A small segmentation model, trained from scratch.
Model: norm batchnorm, widths [48, 96, 96, 96].
Training: soap at rate 0.0038, batches of 128.
Data: trained on aerial photos of the United States (SatlasPretrain), 101725 training examples, 50.3 epochs.
Rows from block 4, named by matrix and row number. Each number is 200 + 20 x the weight over its row's rms, rounded and kept within 0 to 999. All counts start at 0.
# conv: 3x3 conv (model.mid.1.conv.weight, 96x96x3x3), inputs 48-59, a 3x3 kernel for each
conv.50,179,201,215,189,147,184,213,185,195,221,203,208,215,180,173,214,174,222,198,239,249,198,218,204,204,212,170,205,225,223,202,239,213,202,198,198,206,208,186,203,213,226,189,173,198,221,176,193,194,195,188,192,180,180,209,185,192,182,189,169,161,186,182,196,222,174,176,203,173,227,230,239,198,147,197,155,196,181,187,204,197,179,179,206,207,220,183,186,187,208,207,200,218,196,196,228,157,154,190,169,166,207,200,201,178,192,179,153
conv.51,198,222,162,194,217,215,167,185,217,216,192,236,181,206,204,215,184,228,174,229,215,221,168,176,182,186,205,191,222,189,174,194,218,193,188,195,187,200,202,219,246,213,208,211,167,205,200,209,193,157,178,183,200,229,189,208,191,211,220,194,203,187,217,181,193,211,205,198,148,198,241,185,185,223,178,213,186,201,196,215,188,225,205,180,189,213,211,183,192,198,225,254,200,158,169,170,219,190,188,202,223,202,176,200,215,182,181,200
conv.52,195,190,214,199,193,207,220,178,217,233,176,214,218,213,210,202,197,195,190,248,200,203,178,185,234,186,171,185,189,206,198,177,195,177,207,191,211,209,169,195,218,185,201,215,173,190,175,202,178,187,211,189,196,194,198,178,178,203,195,220,195,215,212,182,214,221,200,167,201,198,193,220,196,167,190,224,198,233,203,212,193,227,205,223,191,201,150,232,185,216,192,213,182,211,213,175,194,232,182,177,179,178,247,234,206,195,172,205
conv.53,264,183,215,215,185,206,229,183,179,191,192,209,193,221,174,151,186,229,234,191,211,200,242,209,176,176,230,208,172,186,209,211,221,238,228,141,205,166,214,201,211,200,190,202,193,226,197,193,224,218,207,203,187,176,201,182,205,214,197,185,199,179,235,206,177,173,193,194,228,197,223,207,200,245,183,208,186,203,203,218,247,208,242,204,194,230,215,169,188,183,198,195,222,228,204,217,186,185,201,213,216,200,214,230,210,211,218,181
conv.54,213,163,211,188,227,195,183,206,190,219,215,173,218,185,204,189,191,221,204,213,209,191,177,173,204,157,228,208,184,189,210,181,207,177,190,202,186,199,173,191,188,212,212,201,193,190,213,236,200,214,231,178,219,201,196,194,150,178,208,246,198,193,222,233,201,199,186,200,174,161,199,232,204,188,223,177,225,154,197,164,198,224,226,203,191,199,190,169,177,225,205,166,199,211,199,224,233,171,218,195,167,224,221,224,155,160,189,241
conv.55,188,166,217,217,163,206,230,164,169,192,172,235,205,239,206,209,237,202,188,202,162,219,173,202,185,180,232,167,172,223,170,194,193,194,231,231,206,209,170,223,201,188,207,172,218,189,202,204,208,230,172,169,170,202,190,197,205,170,206,191,182,214,204,185,198,204,180,202,225,181,226,226,205,190,239,195,209,171,179,241,184,211,191,213,180,194,154,213,196,198,210,208,178,206,215,175,190,198,194,197,239,209,222,194,214,204,179,195
conv.56,218,216,200,173,213,185,187,206,157,228,197,208,196,209,169,170,251,192,193,197,210,207,201,188,203,204,207,205,210,215,162,175,187,178,204,188,171,213,211,193,172,216,203,229,178,217,205,220,193,189,241,184,209,196,220,184,192,208,202,165,205,195,204,192,223,171,224,212,193,191,168,191,195,222,218,201,227,200,190,180,221,208,177,217,215,230,149,190,200,183,218,204,191,158,218,204,228,259,174,179,203,225,209,198,208,205,217,215
conv.57,224,171,213,197,205,204,224,193,219,212,219,166,175,187,254,238,224,248,188,203,234,184,186,170,201,212,209,181,191,214,217,210,195,195,202,204,190,171,222,211,188,182,184,213,218,245,190,176,200,208,161,216,214,203,217,203,146,170,179,218,183,224,165,204,237,162,206,198,189,203,229,215,198,211,201,202,181,185,206,227,203,172,241,210,206,225,202,198,171,204,219,206,193,195,196,223,222,174,190,202,170,213,234,201,192,198,208,178
conv.58,203,208,198,239,166,200,186,208,187,182,225,255,192,195,173,205,194,194,204,209,185,224,225,176,191,207,195,172,215,222,201,153,187,231,228,212,217,212,186,212,208,205,162,184,191,208,234,174,189,190,171,190,199,203,203,190,179,218,192,197,176,217,202,227,171,204,181,203,230,224,166,203,197,166,205,214,182,200,199,211,227,210,196,175,231,202,187,195,206,183,187,249,176,200,190,189,222,211,224,226,210,176,152,232,210,206,204,208
conv.59,197,188,186,200,222,184,213,186,227,180,201,151,181,202,199,227,154,261,201,224,182,213,212,181,193,211,192,170,186,197,209,196,199,168,223,210,200,209,243,202,212,204,182,193,169,198,206,166,215,189,217,174,193,210,196,218,201,182,210,220,202,209,179,195,221,232,213,226,175,177,215,161,193,192,187,232,214,204,201,203,197,199,175,185,216,192,160,183,223,233,202,163,188,214,192,199,194,226,192,183,193,195,219,208,189,232,199,201
conv.60,222,203,196,237,177,179,148,219,261,210,213,185,197,194,203,211,181,183,223,201,164,197,202,250,189,216,175,209,184,148,182,189,209,207,205,190,196,173,211,191,223,208,190,204,216,213,218,177,211,205,197,203,188,185,160,227,190,209,224,185,165,206,250,192,217,232,197,207,181,209,186,231,165,189,212,199,203,214,235,196,192,220,219,205,201,212,224,205,198,198,196,206,179,198,211,185,163,171,206,169,178,189,202,196,205,203,238,180
conv.61,225,232,232,224,169,207,184,195,172,160,207,221,190,227,226,199,167,207,218,212,197,165,165,216,191,191,265,202,187,199,175,187,194,210,211,194,223,180,202,179,206,173,223,194,163,163,190,273,156,191,188,169,224,172,228,226,226,241,206,188,189,192,193,179,174,198,229,205,163,230,201,178,235,183,145,189,227,213,205,191,194,199,228,185,182,203,232,216,171,182,198,193,215,170,237,215,198,178,227,173,210,155,210,210,208,152,195,207
conv.62,215,188,227,192,213,197,188,164,175,223,211,212,177,213,188,170,180,175,193,173,227,216,223,175,194,209,158,155,197,188,207,203,180,240,240,230,193,200,209,192,171,190,209,255,262,223,218,219,163,210,196,187,177,177,269,197,179,183,237,189,154,181,203,174,204,219,207,171,174,205,210,228,192,176,182,218,190,217,179,197,161,194,191,205,181,209,198,211,183,166,204,213,232,240,219,183,163,155,189,248,162,210,247,212,194,167,162,179
conv.63,179,186,239,232,170,188,210,244,190,156,190,236,188,193,184,183,200,209,204,188,187,222,222,205,192,169,211,183,201,158,166,206,206,216,191,210,178,220,187,186,206,216,195,186,187,190,161,197,167,231,186,224,212,177,209,188,246,197,155,210,204,195,250,234,196,197,177,202,223,196,199,203,178,190,190,188,184,237,219,218,209,212,158,221,186,166,193,218,181,211,240,192,218,182,165,203,212,223,205,213,219,208,187,174,207,212,210,222
conv.64,226,221,204,210,214,196,205,199,181,217,208,216,231,231,212,216,193,186,202,192,174,195,177,217,229,183,200,145,191,205,169,190,216,179,232,178,174,191,191,192,191,235,173,239,180,204,212,199,207,202,175,239,198,211,191,185,177,258,215,175,186,212,179,179,163,214,162,199,197,189,227,220,236,237,185,194,211,197,216,199,183,215,205,196,219,155,197,234,205,221,185,203,194,199,208,217,188,196,228,205,211,211,213,161,194,178,211,204
conv.65,203,212,182,216,201,198,213,165,227,158,187,206,186,223,187,182,246,195,232,198,197,210,170,238,203,212,193,234,212,156,200,232,182,203,172,198,201,184,184,218,189,207,187,183,196,181,208,164,166,223,170,171,229,193,228,195,221,187,180,181,229,213,220,221,173,164,220,201,196,218,221,183,185,186,196,193,193,203,206,195,219,156,219,171,171,213,214,181,181,195,197,228,193,165,174,194,185,196,215,246,174,192,168,208,216,231,194,216
conv.66,180,207,209,185,218,165,222,190,200,149,187,209,217,216,190,192,207,219,219,174,222,188,206,188,198,180,199,205,215,205,188,158,224,171,226,178,205,209,216,195,159,200,181,209,177,188,180,197,209,225,210,196,183,159,188,228,191,208,178,194,214,196,193,204,201,149,166,187,234,225,205,214,194,197,204,214,164,205,163,184,175,180,186,160,227,210,171,177,222,180,196,195,175,229,219,233,195,178,183,181,213,214,223,203,195,183,178,216
conv.67,207,203,224,202,191,197,196,167,195,172,221,219,207,186,212,187,176,199,211,215,237,213,266,202,197,240,192,206,171,171,229,229,169,225,220,228,188,190,185,216,180,179,212,193,217,230,236,197,209,200,196,194,226,214,159,196,172,206,143,188,176,228,207,190,168,175,214,205,189,185,198,189,225,240,183,206,227,218,209,211,197,201,211,202,197,202,238,252,214,153,217,207,224,203,217,173,177,214,162,165,239,175,189,200,198,190,197,182
conv.68,173,191,215,232,209,178,198,196,221,195,205,199,187,214,214,228,201,208,191,184,207,200,216,202,153,169,195,207,221,209,188,213,196,173,190,177,204,219,194,214,202,222,170,232,173,205,187,172,219,167,201,208,169,220,151,212,205,158,175,210,227,207,200,171,219,222,175,171,232,180,216,191,198,188,176,207,235,164,203,190,186,202,238,208,183,163,224,202,201,202,199,200,225,196,202,166,215,197,242,198,211,191,207,198,183,179,222,202
conv.69,202,182,171,164,213,166,205,211,221,166,187,202,212,194,183,220,172,209,210,196,193,204,219,169,193,225,188,203,196,200,183,226,186,180,173,202,210,197,180,182,203,182,189,211,194,173,228,191,201,220,215,163,192,203,181,229,170,217,202,228,202,222,218,177,202,198,204,215,201,183,213,180,167,183,203,164,197,168,190,237,181,195,231,194,191,220,194,198,188,199,186,198,181,203,214,207,146,230,205,230,187,219,246,247,186,218,188,197
conv.70,192,166,207,194,209,198,231,176,225,190,221,205,195,223,205,200,131,212,193,173,195,186,173,199,232,208,195,216,195,189,208,215,245,193,221,201,197,214,190,183,198,196,209,185,205,221,208,220,212,198,194,194,150,186,197,217,252,203,215,184,189,207,177,195,185,202,192,195,205,183,226,160,203,213,204,233,219,208,176,185,221,178,216,211,191,223,214,178,230,176,199,165,207,226,225,208,168,199,190,206,211,169,218,162,191,215,187,203
conv.71,183,204,214,205,186,199,204,193,239,186,199,179,180,217,195,207,188,219,171,206,196,188,191,185,183,212,216,225,212,186,170,174,193,170,244,216,233,190,176,210,197,184,197,196,167,183,217,171,226,209,212,186,175,214,187,184,209,209,216,201,182,228,216,209,233,188,207,222,183,224,173,176,240,198,212,156,205,151,190,196,161,191,179,186,181,199,211,190,242,205,183,203,192,180,211,213,252,201,202,167,232,176,182,166,226,194,225,207
conv.72,208,165,199,191,210,223,203,212,184,194,204,199,208,214,227,159,206,176,204,182,187,190,204,195,197,215,213,250,228,233,155,193,177,198,197,194,237,185,213,181,182,179,179,229,207,219,198,213,218,228,220,189,182,175,202,221,232,208,223,213,208,192,195,171,208,227,196,181,189,214,215,224,171,222,206,201,180,191,208,177,194,215,171,200,200,234,216,215,222,187,196,201,190,209,215,210,172,210,208,226,186,184,213,199,196,227,241,174
conv.73,205,222,232,224,207,209,185,212,172,209,216,226,182,181,191,168,177,226,175,184,179,189,238,179,179,200,173,188,186,191,212,213,217,190,194,205,167,216,186,215,215,161,244,198,204,174,205,227,210,197,211,168,166,214,168,215,217,208,213,173,201,213,199,199,196,214,200,182,222,240,235,160,162,227,228,194,223,167,170,184,218,187,217,229,156,187,198,172,174,240,195,233,234,205,199,209,143,171,235,178,216,179,184,195,235,182,229,201
conv.74,167,208,183,198,188,206,180,217,234,205,211,192,211,188,249,199,177,196,180,229,228,196,214,175,211,183,177,212,208,209,197,201,197,176,201,207,183,198,180,208,205,201,200,198,207,222,145,225,178,178,187,194,209,170,223,199,205,217,232,178,196,171,207,230,196,213,160,188,198,191,169,195,193,243,183,194,184,201,213,217,211,199,198,193,210,192,216,208,213,184,230,164,231,215,228,183,202,210,178,205,200,189,223,192,188,198,230,192
conv.75,185,223,202,197,211,202,192,201,190,209,239,192,218,196,183,196,185,208,181,201,213,215,187,217,218,203,199,191,188,241,176,225,190,175,204,231,209,219,205,210,202,224,187,214,221,213,215,177,204,194,180,232,185,203,249,217,194,208,193,182,193,180,210,200,191,207,224,196,238,192,247,200,227,216,212,228,222,211,186,180,199,185,212,210,172,212,213,209,191,195,197,200,202,236,208,208,248,200,228,189,168,196,202,175,189,214,180,193
conv.76,216,203,176,219,187,224,188,220,191,205,193,200,191,175,201,185,235,204,223,157,182,194,201,194,223,233,178,186,202,179,193,216,185,210,190,204,196,249,224,200,195,182,207,209,211,159,210,222,166,203,214,191,237,212,207,191,202,198,206,199,187,164,216,189,157,206,179,216,218,208,172,199,218,166,198,193,193,199,240,210,216,189,210,194,184,198,188,229,218,199,184,193,236,216,205,201,184,214,212,185,204,201,189,181,214,211,188,214
conv.77,207,196,200,187,223,195,199,215,217,217,204,197,183,175,201,231,187,186,210,200,207,145,183,201,231,193,213,223,195,208,181,222,160,199,232,212,202,195,220,215,188,203,207,203,188,209,154,195,196,183,206,219,202,204,176,219,183,227,150,245,215,245,193,220,207,186,178,193,199,207,208,225,215,157,208,210,190,226,199,230,221,230,202,213,188,210,173,214,183,290,185,185,200,192,194,185,244,171,189,249,174,203,186,187,197,213,171,188
conv.78,189,211,162,210,198,186,171,202,217,207,186,225,214,234,202,206,165,192,205,203,170,195,212,205,184,194,198,192,185,187,216,175,191,189,247,207,192,217,213,203,192,195,181,230,205,182,197,174,230,191,241,195,164,205,186,213,185,199,216,187,199,193,237,201,188,188,199,198,203,217,204,193,178,216,191,192,202,218,186,192,192,210,155,211,196,205,212,189,161,231,191,204,183,246,164,243,176,175,219,224,221,194,202,209,190,190,204,227
conv.79,179,176,216,184,221,188,177,191,195,176,182,187,175,215,218,221,192,226,161,236,206,218,223,183,180,183,198,199,169,185,194,210,210,211,237,217,181,208,195,224,184,180,227,201,204,197,171,221,206,193,240,180,197,189,200,209,200,200,203,214,198,205,164,197,196,196,235,219,176,229,209,193,193,216,202,216,209,229,199,162,225,179,211,220,176,162,203,184,203,157,174,199,201,205,182,235,215,206,190,165,168,217,209,195,198,218,204,223